python train.py --arch="dit" --train_examples=203450 --patch_size=[4, 4] --positions="learned" --eps=1e-08 --max_grad_norm=0.5 --ema_decay=0.999 --max_steps=5400 --batch_size=256
Rows from block 3 of a small image diffusion model, named by matrix and row number. Rows with one number belong to one neuron. Each number is 128 + 24 x the weight over its row's rms, rounded and kept within 0 to 255. All counts start at 0. Numbers have three digits each.
Before each neuron's rows are labels from the 100 images, of 14848 (inputs lightly noised), where the neuron reaches its largest size: "patch colour" is the nearest of a few named colours to the mean colour under the peak. Only what is clearly more common there than usual is listed. The data: regions of photos with short descriptions (Visual Genome).
# gate: MLP gate (model.blocks.3.mlp.gate.weight, 848x320), inputs 0-159
# fc1: MLP up (model.blocks.3.mlp.fc1.weight, 848x320), inputs 0-159
# fc2: MLP down (model.blocks.3.mlp.fc2.weight, 320x848, transposed), outputs 0-159

patch colour: white; pink
gate.437:165128128128128128128128128128128128128128128128089166081128128128128128128187128128128128128128128161128128128119128066158077128177128128128152128103128128128086187128128128128156128177128128034128083128091094128176128138128128128128128175128083154128156128128128128128144128038166128111128128172128128128165128128128077128128128128128128128128128174128128128177070128128104046128128128087128128210148128166128100128128128136128128128106143128128149128085194128173128128128203128
fc1.437:128170128128128128170073128128128128128100128128128128128128128128128128174128128146128128128128128070063128128128128128128128128128128128128128128177169128128128128128128128128128128128196128128128128128128081128128128156128189128173128128128097128128128128128166128041150128128128128198128128128140128128128128144156128128080108128128178128128128128128128128128128128187128039128128128081128128128066128128128128128128164128128128128084158128128128128091128128128128128044128128
fc2.437:091128128128128128128128128128091071128128128128191128084163128128128128133184128079170128128128128095069191128093128179128128128164128128063128067128095128128128128128148102128128128128128191084128128128128128178128128128128128128128128128128112128128128108134128128128134128128128128143128128051163160128170128092128128128128092165107116150128178128128128128164128128128128209128128043128109158128128128128128128128128128128128128128128128128128167128202176119128128070109167128

patch colour: grey
gate.272:178128128128128128128128128128128128150133079178128128128108113167184128166154128128128128184128056128173128128128016128128128107098174128144071128128128128128128128159128128093128148128101128128128128169154128128113187128128128099151188128144128150128128105128128184128100128154065159128160128128128128128139128128128128113128128128112141128128154128128128150128128128105106128128102154085194128128128094168175074170128120128143128128101128128106128128076128148113083095128128145
fc1.272:128150128048128161128106109077128128128128150128128166128097128128128128128128128150128128178128066081157128128128114113065047128151092128128105087128128178128128128141086097128128139128128128090128128128168164110128076128128087128128128114153128128080128090128097128128128128128074128128160128128128110128128128089128128128102113128112128128094128128128128156096128128128088128187109192128177128128128128165128128128128128128128135128128128085128105128081128060080128088128128128
fc2.272:128085128060128128128128128106128128161076128128128172128128128180095128128128128180167128128155128128128158128143071128128064128151128128128098104128156128128128099099128128148128128155084096128128128163128128128128128128128069128128096128128081128167102128128185080128139128128107152076072159128146128128128128146120083128128128128128069128128128093128128151128128128119128128067128153078198128110128083071128128128128128128128094128128128128128128128128128128128162128128128128

patch colour: pink
gate.92:128128128128128176128160128173128108109128146187111128142144128128128128128128110128139128164128128073128128114128128128060128128128111080172128128170128128154128128119128140128128165128164132128128153128128128128128128172159089112106128200128161128104128128095128128209097159076128128128102111128128104067128128094128177128079128128128080187097157128128128128128128128158128128128103114128128171128106128128128128099082128153128128107160158128128128128128128128128168094128128128
fc1.92:128128128128128128128109128128128145204128128128168128128167151128188175149128128128128128128128128196072128128128128128128128128128128128128158128068128128098190128077128128128100128151116191074128128171128128166128128128128168128128098128187096128166152128150109094128128105128128128128150145128128128128128128165128128107128128128128128078128101128128128128128096128101103128177176128128128078128160128128128128128128097128128128128128128128128128128128066161128128149128128128
fc2.92:128128128128108190165082128145128128093128178128098128128128128128128128128151128128167081128128128138163128149128128100128057128128149128128128128128128128128152111128128128128084128038128128128128128128128128128128171098152128128128128155179184128144128128128128128128128128128153128128128128128128128128128145141128128077128094111115117133101107128065128128095128128128128128183162146165156173128128163128128128128099156217128128128128128128128128128128159128154128128086128128

patch colour: pink
gate.606:128134171128096128128128128060128128128128128128163128141128128128128128128169084179128128101128128164075226153128128098128106157128150140128128128128091128128098128128128085128128128052128090065128128128140128128190128060195128180128128179083165128128128148128128216128128083128128152145128101128128128128128128128128128128150128128128160128128128128128128166155128128170128128128128128128128128128101128128078128128128128128164128128128070128128128128128128128128128087128128087
fc1.606:128128166192128128128128070128128128128128128128074070128174128150128128128085128092128128128197128156128128128128128128128077128128128084128128128104128128128156128128128128128128103128128128128128145128077128128128128103085128128128094128128128128128128106128156128073128128156077128128128128128128128128128178128128088128128073086128072184128128128128104128128128151128128148170128086128128144128124169128128128115128128128128108128128187053128128128128128128163128128103128148
fc2.606:186153128155128128128128128128128128128152128128213128128177105128128109085092128128082146128128128128150128128096152128128094128108128118128128128128128128072128128128176128128091128128128177128128128128201128128128128128128128128128099128128083128128128128128128128163128128087128128128184128128154128077128175128128128128092128128156128152128107128128128128128128128128050128128128128128128128128128128128128128128185128128128128128128053128128128128128128128128128128128128128

patch colour: white
gate.88:128128128128089128097128128128128128128128198128128128061128128128068128128128128128128128110128128128128128128128128128153128128128128128173128128128128128196128099128128128128128128128128128128083128128128128167069128128196128128128128128195163128128103128097128128254157128128128128128128118128128128128128128161203172128128128128128128128128128128128128128128128128128128128206128128128128128128069128128128128128128175224128128074128128128128128128128128065128153128128167128
fc1.88:084128174128091128128142128128128128128128128128128088128128077128180128128128191128128128128128153128128128128128128165128128128128128128128128128128128181128095128128128128085128128128128128128128128128181128183128164128197128128128175128128128128128128081128128058128221128095128128128128128128128128128047128188128053128128128128128128175128128128128128158128172128128128128128128128128128128128105128128128074128128128128128068175128200082128128128089128128077128128128128128
fc2.88:128128128128128128128214197128128128128128128136128128128158156128128128128128128128233128128128076128203128128128128128128128112128128128128128166128140067037128128128128128128051128118128086128128055128128128128128128128102128128128067128128128153128128128128128209128128128128112226128128128128128177128128223128068128128128128128128128128128128128128128128128128128128149128165128128128128128128163128128128128128128128128128128070128149128128128128128128128128128128080128128

patch colour: pink
gate.415:128128128070148158164076109128128128144153128128128128157128159111096128128128149128128080128041132128128128150128086107128128184128128128128164128128128128128128128167128128128086128128128069128128128073149128128191128128128106090128092111172128128128128128128162128128178128128128128128074161128128128128128114128141175128128170128128128174141182128128128128128128096200128128128213128128128128128153128128128128107150172114128170128128080128128128128128159128128128128128128128
fc1.415:144128128128154128128092047128172128153128128128128135174156128094098160128128128128128094128128128128128128128168077128084128128093128128128128128174128128128128128149128088128128089128128128128128128067128128128228128128128091128128102128200128128144128128084185158128128128166128101149073167128157080128105128128158128128128159128128128213192128128163128128128128101170128128128155128128128128143154128128128128071128159093128128128097048169128128085128187128128128128153128123
fc2.415:128173101128128111128128085128095128063128128098175128128097128084128115084128103128128162107089145128128095128128114128109128128105151160096128128128128128128128128167128128187140128128128128128097128128128128128174128128152152080091128128177128025175128128128167107128128128128128128173128088128128112128102074155099180128128128089128128128128095195086092128128128128157091128128128107128128128128187193079110128128128128128165128142128108128085166128128128128158175128128128095

patch colour: yellow
gate.351:161128144128128136185128128128096128128128096128111128128128128128128128184128128089146128128128128128128128128128128128128128128176089166128128189084146128170149128096128092128128163128128128128105128128096057128128128128128128128128157198144128142139128128111128128128178128019128118160140101103128140128128128079099128128128128128128128128128187128128199128082128128154128136128204128103162128128128156128120128128071162128143128128128128128128128128169087128128128128089128128
fc1.351:128128128128128128128128128128128165128128128164128128128208059128128128128128128128174128128097128128170128128128128128128128128073128128128128128128128128128128128128128128128069128128128128128128128128128201128128128128013128128128128128128128128128128128128128128162076128128128128085128128128128128128109128128128128128128194128128128128128128128128081128102198113128128128062128128128128128128128087128164206128128128128128128065128128180128128128128128091128128128128175128
fc2.351:128128156167128128128128128128128168091128128128082181128128128128084059186128128096128128128128095185095128128128128128128128128110128112070128128098128178128128128128128128172060128151128120128128128128128128128128128128089128128128128148128128128128128159128128128128128128128094128128128128128128075128128128063128110072128128085128128128128128108128043128128126128128128128128138128128128128096128180128128128175128128085188128128128128128128128181150128074154128128128128128

patch colour: white
gate.324:128128149128128128165128128128128115128128128128128128128128128128128128128101128128128095051185206128128128128183128142128128128128128128128128128097167088074128088128128079096128128128192128120128017128180128128136128128128128128128128128128151128128128128175161107064077128199128128128167071128128104104128128128128081128128128161128128128128128087128095128128128128128128138178128128078128128191096128128091128128128128128128128128180128128128128128128128128128128128128128084
fc1.324:128128128128128128128128128128128128128160128140128128062128067128128128178128128128128156128155128128128128128091143180128128128128111128128095206128128128222128128078128128128112128082182066128128184128128128128128128128128128128128128128128128128128181128073128128189158128062128128128128128128128128109128128128128128128067128128184128065128128128069128091128128156128128128085093149128128081128128065128128128098128128128128093128157157128128128128128128128128060128128128197
fc2.324:128128128128128128128128039128128128121128128079128073128128098128128128104082128128167054185090079070128128128128059158128128106128128128107087128091171128128128128128128171128128128128128128128128071128128128128104128128128128099071128128128128128128128128128128136128128128128184128128128083128128128128167169128128128128128128128166149098128128128128128128128128174128128128128128198128128128121128128128128128128128128046128128128105128128128148128128128128128128128128128128

patch colour: brown
gate.284:128128128186087128116128128128158128128128128128128159128094128128128157163128128128128155077128128128100128083090128128154128177128128113192128128181128128169128080128166128128128204128128128128128161128209128186181128193128154128128128104066128128103128087128142128128128128128128128128128128148128128128128128128128128128128128128128128128128128181128128128084190143128099128128128117128128038128128128128128128128128128128128128107154085128128128095128128128128128086128128128
fc1.284:128128128128128128161128071198128128128128166128180145128203108128176128071148109128128105208128128128128233179128128128128103128128128128139128128083128128128128128164128100128128128178157128103142128113128128128128128128128128117060128128128090128128154128128128103080128128128128128096092128155128128128078128128124128164128128102103128155128128097128128128128128128128154128152128128112068128107128128074128128128128128128117114128097128128090128128081128128128128103128178128
fc2.284:128109179128128128145128092188128128128153192128128128128084145128128128204128128128159128201128128115128051128128128128128107128128128159128128154062128078128128171128128128128128128128128128128128128128093088128060112128128128128174128128128128128128128184099097159128128128128128101128072128128179128128128128128128164128128117128128128128086128128128128128128163081128128128164128150128102115128128128128128107128128128158128167128171128128128100128128128128095128128128128076

patch colour: grey
gate.522:128128146166128128128128079137128101128162178128157128128128128128128128182128128163150128128128128128128210128094159105128107128128128128128190128105128128057128192128128156128128128128128186128128128128128128128115186128149187128128182128182041128128152221128119128128128128128158128128173128128128092191128128128128128128128067128178181128128128074179128128128128128118128128128102128128128128128089128083128128128092128170080177128202128128128128128128080128128128108128128128
fc1.522:128077182128128128128177128128128150128111128128128128163128128128128128128128128081128128128128157128196128128128128128158164097128128128128128089128128100128065128128128128128128128128128128128128128128128128128128128136128027128128128161128128128128128128128128128128083128128128117128128065186128199051206128128145128128170128128128128128128128228128128042128128128128128103128128128242128128062182128107128128128160128066128128077128128128075128128128128174128128128128094128
fc2.522:128128150128128128128128128128177128128128144128153128180111128128128128128128128198102128128087174096128063106128175128128156128078128128128128085128104128073169128128128149087078128107128086128128128128128158128128097128128128128128160128157128128128128229128094128128128156128128128128128128170128128080128128108128128128128100175058128070148128128128128128164128128128128175128128128128058194128128091128128169128088128156100128115128128128128128128128204128128128128121111128

patch colour: yellow
gate.184:128128157128128128128085128128128082128200180128128128128128128128128128128128078128128173183128128160128106128128128128163128128128128128128128128128128166128128102128128128187128128128157128128128128128149128128096128128128128128128128091128128178128173083106128126128128128128128166228128128128128128128128128078049128128102128128092128128128128128128128128128128103128101095128157128128128128128101128174128099088128153128128128128128128128173128128128128128187054128128128128
fc1.184:128128139128128128128113073085128100128186128175128128128128128128128128128128128128128141128128140128128166128094128169171128128128166177128128128128128128128128128128098164128204108128097128128128104128128128128105128128128128128128128128154128141096128128111194128128175128128128054128092128128128128128172100128128164072099128128128128128128128107128141151152128128166128093057095128101177128128098166128153128108201128113055128146155128092128128128128128128128092154128183128
fc2.184:128083128128128162128128128098169086166128108128128112128128128160128155128128128124149128128097190128128091158128167128091128092168128159128128128161105094128128094128128128044145110141128103128128128122085128165160128128128093128183128128128128128128109108173128166128180095156128092173128128128128128128166155128087161128128098192128086128128128128128128128128128149128165128128200172075128154128169141128128128077128128128128128128128096128128128128110128128128068128128128128

patch colour: pink
gate.403:167158128128174128128128147147073147173128103128128114153128128128104163128128156112139107128097078128128128128128173128128090111128128128128128128082128128128089128128103128128056128128184128128128128097099128110128128128128128128128128128118128102128075128109128114128097128116128163089113160128128128094118128072255128094104128147128128128191128128128118128128177128103128128128139128082128128128138128128168101128128107128128154128128128150111128164128182128149128117128128128
fc1.403:128128128094079128088210128128154128081128111128128159103153128087092073128150092128128061186107163142128128198159077128088172128128156092093112128158114128149161131116128128128183174128128128128128128175158128128128155128128128128128150128128128167128154161128128128128128128128088128128128119114149128170128128128042180128166128128081128128128128128144093128128096128128099075154142128177128102128109128128080168114128128128128091128128164128128128075120059166095128128151128128
fc2.403:172128111128128110128164128128156128219106128106128128128087128128106099102128128128128128128145186159128085128128191128128156128128105157068078128095155128070128158078154128068178093095128128128128128128128128128157106105128128100128128097128128128128095156171128128164086128128093105101109128142128128128160128098177154168128146160128128128150128128094128149128128178107128160128128128099128128128128104142184128128103145139128128128128128106128128175128068128128128128128146128

patch colour: white
gate.305:128128163128128135128128128128080128128128067164128128145165128099128128128128161170128128169128128112128228105050136128128128128128169084162128128128128081075128128128128128128128128128128128128128154128128128174063128102128128128128128106128128128128128102128128155152151128128128047128128128128128128128128128177128164112128128128059161110128128085128219101128176128128149156128079164128128128128128128128128194128128128128128128201179128128128128128128128128168128128108128128
fc1.305:128128128128128128128170177128128128128128048128128128128172128128128128109128128128128128128128128065128238128075149166128128128107128072104128128128128128128128128128128174128157128128128128128128128136128128128071128128128128128128128102128128128128084128177128173128227158128053128128135128094128128128128112128128169128128101128128128118128128128128234096040128128128128150128128168128077128128128154128128128128128128128128128128184128094128164128128128128128128128128128158
fc2.305:128128128128165128160128128128128128128082128165063077128178128128128185128128128128128128177140128128175128128087083128128159128155128128128128128128151128128128128128128128163128128128128096128128128128128154128128128128128076128128128128128107128179128128186128128128087128068128128200128128128128128128128128141210128128128128128187128067078128128133128174128128128128128067192128128128128128128128070128128052102058128128128087128169128128097128128082128128128096128128128128

patch colour: black
gate.311:128128128128128128128128128128128077128128128073168128128101128128128147128128128178128142128192128128128128185128060128128128128128128128182128128128173097128128128128100128128128128128101128128128128128128128128098157128191128128128128128128128128128055128128128128063170160128128128128185090133128096128128128128128106128128056128128128128128128128128128128128163128128087098128128128128128128128128128128128128128128128110128128128128128128128128001128128128128128128128128070
fc1.311:128128128128128153197128186128199128084128154106128181128128128128128158128128128128128128128128128128149128169182128128128128128128128128128128128128155128063128128128128128128172128128128128128128128128128128128128128128218204128128128128128128085128128128128183213062128128128128128128128128128128128128128128128128128128128128128128166128128128128128177128177128128154128128128128128128128128128128128128128128128168128099064128161128209128128128067128128128128102150128128071
fc2.311:178128128128128128128141128182128128205098128128128128128128128128128165128128109128128128128128128128194128128128128128128209128128128128128128182160128075166128178128128128128069082128128128128128128128151128061053128128128128128128128147169128128128201128128103128195128128128128128128071128164053128128128128146128128128128128128128164144189101128082128128128050092128128128056128128128128128128128128184128128128099128181201128128128089128128128128180128128128077128128128128

patch colour: brown
gate.290:128128123128128128128155128128128097128128128083134128198128128128128128095128128128094128155128128194188128128128128128128128171128071128128087128078128128128128128128128128128128128128228073128103171124128105099156128128156174090101128128128128078128128128128088128128128128128128152075170075128128128128128171128128128128128128108128171128128128200128146128128128128101128128093128128128128128128128128128179128128128128128128128128128128128128128116128128128161128093128128199
fc1.290:128128128128128128128067128128128128128128128037128128128086128128128128128128128128128128128157128128128128191128128128203128163128128128128128128128110128128128128128128128128128128128128128128138128168128128168128128128128128128128128192098128128154128177128064098128128128128128128074128128128128128175128128128128128128099128128128128128128172164171111128076128128128074128066128128128133128128128128128128128128125128066128128128097128128128128128128128128128128128128160128
fc2.290:199128128160128082128128128085128128128128128191128071128128128097128128154128128148128128128128128128128128128128128128073222128159128128128128128128128108128128128128128128128180128128128128128128128128128088144128128128128158128076128128128091128128128128098075128128128159128164128091128174099128128128128128128165128189128128128128128128128096128128128171125128128128128128128163150128128128128100173142128128128128128128128155179128128107128128205128128160161058128128183128

patch colour: black
gate.462:128076092128128128153081128128128128128103164111148072128193126128208128099108128128106151175128128128128178128128128112128095128125128087128128128128128128128128128128170128128128093128105128087128154128128128128037128128154128128128128042112075176088128166128128128128166128150102128135073068128128128128128128080147089182128069178128128128128093128092117119101128128128213128128128128128184101128173158128096128128128128128128128128128128109090096128128128128110102094055153128
fc1.462:094128128128128128173128128128212128128128128064128128099128128128128128090128182094128128128162066128128128128128128128105094128128179128128128128128157189128128083128128108152178111128128128128152128155128174128095128128166135102128128128164095128128158128112128174128128128128128128086107128111154157128128128128128128154078128186107128128159128128128109128193128128128168128128128128052128128128128231178116111157142128051128128107095122174128128160128128128085073128128090128
fc2.462:099093163128128128053128128128128128171128097128128066128155128152059114128128128128128128128174097128128128160079128128128128128153148128128128128128128128128128128190128128128128128106087155128128128128098128128183128128128128128079128085128128165096128128153068128128072128128128128128128103128198166154128128111205128128159100128167128128128099128079170182128128128128128128128095128128128128128128061128128165128128128128160128128128168096099128128128134157128084128128128145

patch colour: blue; cyan
gate.73:128189128177128132128128128128093128180128128162128182128173128128128128128128102128066128128128128128128101128128128158128047128128128128128128128163128128128128128128128128128128101128128128128128128066128164128083128128128128128054128167128128128128128128128128105104128128128128128128128128128153128128163128128128128128085128091098128128128128128128128128128079128128129128128128128076128091128150128128128128053164128163172078128128084128053128128148056128128128078128128128
fc1.73:128077128128128128128128128128128035128128181087128050128128128128128128128203128128128093128128128190128128128128128128128128128128128128128128195128128128109128128128099128064118128128128128128128128164128128128128128204128128201181128128128128128128128128128128128147128102128128084090128128128128128128078175128128182128171128167128128028128105076128145128189128107128128128128128128128128128128128128128128128128076128104128128128193128128128128162128128128128128128128128128
fc2.73:128128128083128094128128188128128128166128181128128051064128128128128064128128128128128128128128128128128128172128128128128128128128128128089128128128141128128128128165128160128128084128128077128128128128094128128128128128128128128195128192128128128128128128128128128128128108128112128128128128128094128128128128128128128128128158128128204113128128128083128128128128128128128128128097128128128128107128128128128178128128139173128179128128078128181128128168193128128128128128128128

patch colour: grey; pink
gate.551:128128069078165096140128128128128207128128128110128164128165128128120128128128085128087075096128128128128128128128128128075080161145128128128128104088128128128094128128128162149128134099128105128128128098096128128128128128128166128128128128128128012128128128128103128128128104160128062128128128151128113175128085094128128157128160128159128128128128093128128128169128128128128128128084128128128128167128128128128128128128128128128128128128083128128128128086128128128128123128128128
fc1.551:128128128128045193128128128128128128128128101157169128128128128183192128128128103128064128207031115165128128128128128128128128128128128128128080128128128128093183128128128128128128147196067128128128128151128200128137128128128128128128128128095128128219128128163128128128128128128128128162095086128096073103128128105128128128128128128128128128128144128128128128136128128128128128128128156128128128128175128082076083128158128128128128128128128128089128107128128128167069128085128149
fc2.551:128128128090187128128128128128102128150093109128109128161128164128165128128128128128128143128046128128128128128128128189084128128128128128128128128128128094128161145177157128128128128128169152128091101128175128128128128128128132128128128128128175128098171128128128128177128128128128163096172128128128128086172128128128128128128128107128128128128128156178128078128166128128128091064128128128161128137081128128128128128128128176128128128128128128128128128128128092128128128162182080

patch colour: grey
gate.220:128128128128128128178128128077128128128128105185128128128128128128128128128128128128209098128128149128128128128128053128128128128128128128128128128128169128128128128128172128128128128128062128183128128128128128128128098190128031144128128128128128128128128128128062128128128128128128093186103128128128128128128100128128128128128128128052128068163128128128128163128128108128178174128138128128128128128189128128128107128128083128117128128128167128132128128128097128172091128128128128
fc1.220:128128206128158128128128128128128128179128128128087229178128206209128035128085128167128085163128128128168128128128128167128128169128128128128128128170128128128128097128128128128128128047158128128128128128128128128128128128128128128128128128128128128174128128128128048128128106128128128181128073162128128181128128128128128128128128068128128128128128128171128190170128128128128128128138128157128128128128128128128105128128128128128128128170128181128128082128128097128207128128128166
fc2.220:128128176128128128128128086069128128128149128128128128061128128128068195128128128128128128060128128128128128128128128128133128128128128128128171161128128128037128128111128128128128128128128128128128128128128128128050128128128085128128177128128128202128128128066051128128128128128128198128048128128128128105128128128128082163128128128128128128160128128128161214128128128128128128128164128128073128128128128128128128128128128128128128128128128168128128128153128128052128128128161128

patch colour: pink
gate.434:128128128128128128128128128084060079128189195128101187128128128128181190169128128128184109128128128128100128128128058186128081128115128128128128128128128128128128128128193104130128158191128128128084128128128128154070193159128221128128128128128128128128128128156128195169128109128128128128128128194116094128128128128128128060151086128128196128128128128128128128128128128179128128147128128081128128128128128186128058128073128166128112128128128128112128128161128128193128122128128128
fc1.434:128128079128159128128128128128128164072128053128128128128128093128128128128128102145128128128138128128128174128128128128120102128200195128103128128128101093128203158128047128062128128128128128128128128128128128112128128084128128128128146128128128128152093081128128128128128128128128128128128128128128128111128128128128055128108128128128128128128128128128128128128173128128089128128101093128168188128128064128128140128158164128128128128128176128071128128098128128128128128128128128
fc2.434:128128172128128128128154128128128128128128181178128128128128128135144128128084128128128077128128128128081128128128081078128128128087067178089073128128128128128128128128089128166182128128128046128128128128128128058204128128128128128080069128128128128128107128128128128054190128128128128128128128128128128128128128128128128128083128128128128128128128109128128128128128102176128175128095128161128128128128128128128128128128128128180128128128128128128128128128128128156128049128128023

patch colour: brown
gate.248:128128128128164128128128128128128113128128128128128128128128128128149128128171128165128178128072128128128128128128151128128128128128128100128128128135128128128128128062152128128156128102128148128151128083128168128081128128150128128167128128128169128160128090123070128128128128128128160104128128128128128081158128128128128128179128096128128078116087128128172128092094097073066128149128119082128088097128128128128128128128128128128110128128074128128143051128073128128157162128128128
fc1.248:128128128128083128128128128043128128163170128128128128128128128128128128128128128128128128128128128191095128072128128128116128128128128128103128128101128094128128128186128128091128128128128076128128128212128128128128128128091128128101128128128128128080128128128175128128037138128157128128128128171128128128059128128128128128128128187128128128195128128128128128128128193128149128128128189128128128128128128128128128153128128104128207128128128128128128201174128128128065128128100128
fc2.248:174128128128156128128128128128128128095128128096128098128128148128128098128128128165128093164128128128201128128128128073128128128128128128040128078128128128128128128160128128144128159128128128128128128128128128128128128128128128093128128128128128128128128128128128128128128128128128111128191128128128128128055243128128128160128128128128128128128128128128128194128150128188128128171128128128128128128197128128128128128128128128128128128128128078128128055128128103128128128128128128

patch colour: blue; cyan
gate.149:128128128128128128128148128128128128128128128211128128128128128159170128128171128128128128089085128128128128128128075128128128128128128181044128083128128128128128128048128114128128128128156154128128128128128128128128128128128128156128128128128128128128058128128128038128128128128128128128128128128128128128128128128128128128156128128128160192191128128128128128128157128128128180128094128128128128128128248128128128128128128128128128128128128152174169128128128128128128185128128128
fc1.149:128128128128128080128128128128128094128128128191128128128128093174128128128128128128128128128128128128128128128128128128169128160128128233128173128128128154128128128128128128128154113143181128128059128128128128128229128128128128128128128195158128128128128084128128174128128105128128128161128128086128128128128128128128102128128128128128128188128128128128128164128128165128128128128128140128177180128128084128094128128128128128191142128128128128157144128128128128128208128128128073
fc2.149:128128128128128102128186128128128128128128128128128128128128128189128128100128128180088128128128128128128128166128128128163128172128128128128218128128128128128128128055128128124128128162089128128194128128128128128128107128128128128128128128128128128096128128128191113128128128128128128128128128128128128128128100128128128128128128108128128128074128128128128128128128128128128092128128089128083096128128046128167128144128128128128128128128128128128158128075128171128076156128128055

patch colour: blue
gate.374:128128152086128128115128128128094089128128110173128128128128128167064128170128128154150128128192128128128128128128128128128167128169128155128128128128172177128128128140128162110128128128128128128128128112108128128128128128142156147106128158128092128128128147128174128128128128128128083128128128128128128128128146149154065128081128128092167104128182128128128128128128128128128128128128128068128128128128128128094128128079128188128128128128128128128128128128161128128128128079094128
fc1.374:192128147128112128128128184175185128107128064128128128128114128124171128128128180128128061179128128128151076128128128159097128128128128087128185128151073064128076128087128128128128128128128174128168128128128128128128104128128128188183128128085128128128128153128072128082128167128128128099128128108128083128128128123128128161128128128172128128128128128128128092160090128106128128128128128128128128128088128081128128128128104128097128128128128128128128099078128128128155128128128128
fc2.374:128128117128150164081128128128159128175096128093128113128075128110215141161128093128128066080128128128128066139086128081128128128128128084128128092128128128168128128128128128090128128128128128128128128128091128128128097117128119128128068128171128128128073128084128128159163167106128063107128128110128128128128128128128157128128128208172128085128128128128128128128128076070175128128128128128153128128157128128097128128128128128181128188128128128172149128128128128128128128077128128

patch colour: white
gate.577:128128128181128134128128128128128128089128198128105128153128164097128128128128128128128128128128128128128059196160163128128128128047128128128128128128085128128094064183128128128128128128128099061128128128060128128159185189128204080128128128128128128070105145128157159128128128128101128151096128128128128128128128128128128128128128128128128149128128128144152128128114128178128128128163128128128156187128107128128157128128128128147128128128128128128128128103128128128128087128164128
fc1.577:128128128073128128128128130128128152172089128128128128128128128128128128128128128128128150128155128128128128128128128128128128128128128128128128128128128128128176128097128128128128128128128128190128128128128128128083128128128128128128128128042128128128128116128128061128128128128128128047197185128128128128128128128128128128128053128128128128128128128128066128128128128128128128128128128164128128128180128122128080128128128128128128128128128128128058128128128128128128222128128128
fc2.577:128128069128168128128128128128128128051128154128128128128128105128106128128128110128128128100128128128162158128128155128128128128180128128128087128128128181137128026128128128128196128090128172128156128128128072181207128097128210101128128128128159128128128088128165094128128128128152156149076128128128128128128128128128128128146128128062128128128128128128092128081128161128128128128128067128049128093128103081128200095128128128128120128128128128128116128128128128114128128128070128

patch colour: blue
gate.568:128128128107128101144162185128128165128128057128174128128128128128128154128128128128103128128112128154128182092128128094128120128128066163128128128128128128178128128085128128128128128128128128165128128128162128128128128128128160128062167172128128128128128162106128162128128128128128128128128128076128093128128128128165075160128128128128128162172128128128128089175128128128128128128128128080128145135128162128128128128146128128128128128128128128163128132128128128128128128128128128
fc1.568:128128097153128128128128128128169150099128128077063093128082128128128128104128128128128128128128128128128128128128128128128128103128128191161128128128128128128128128081105140128128128128128128176128128159128128128128128173061128128158079128148128128128128087128054179113078128128179083128128128128081077128076191102128128128128128128181128128128103128128128128128128128128128093128128128139128128128128128128128128077175128128128128128128080165128128128128128128128186128188128128
fc2.568:128128128128080128113128128165128128128184128128175168185128128128128128128128128168110128128128128128128128151155179128128128128086201128090091128128128128157128128128128128128128128128171128128128128100128128128128128128128128128194090128128128128082128128128128128128159128128168128128128160128095128128128128128128128128128078128128185128128081128128128128128128128128128128149088128128100128128128128104128066128128110128069128128174076128066128128109128128128128128128148128

patch colour: blue; cyan
gate.748:107128128128128081128141128096128128128128090128128128128128169128128128128133033128128090169145128128091178128128128155128103128093092128128128128151128053128174128128149128128100160128060128128128166128128128128162128128131159128128128128091128128086128128158087128075070193128128128128128122128099195128128128128109128128128128170128128128173128099108128128128128176098093128150128128128162162128128188108128128171162128128078103098128128128128155128128128128128128088128128064
fc1.748:128091128128128128128128128128225128100151099128165128128128181128105128142128099128128154136148128128128128128128146183128097128151141128128128128128190093128128128224092128120128152128128128128128128128128128096128079128128128128128128128128128128128128128128128128159060205128128128128128128184128179128128128128074128128128112128172128128128128128128128128128163128128128128095128105128163110128128148128111128128128128109061105050128128128094128128128128128128128079128128128
fc2.748:128128128128128158128128128174108185086128075128128128128155128128128128128148128099128089128049180176081128128089128128079128128151128128128177128071128128187128110073128128128128128154158141128128092128106128128142128139128128128128128088128128128095163159128138128156128089142128128128128128128166146128155179157078147128066148128128128128128141100128128103128128128128128128128128128128096128128105157119128128163128103128128128128128128128080151128103182128108128076128128167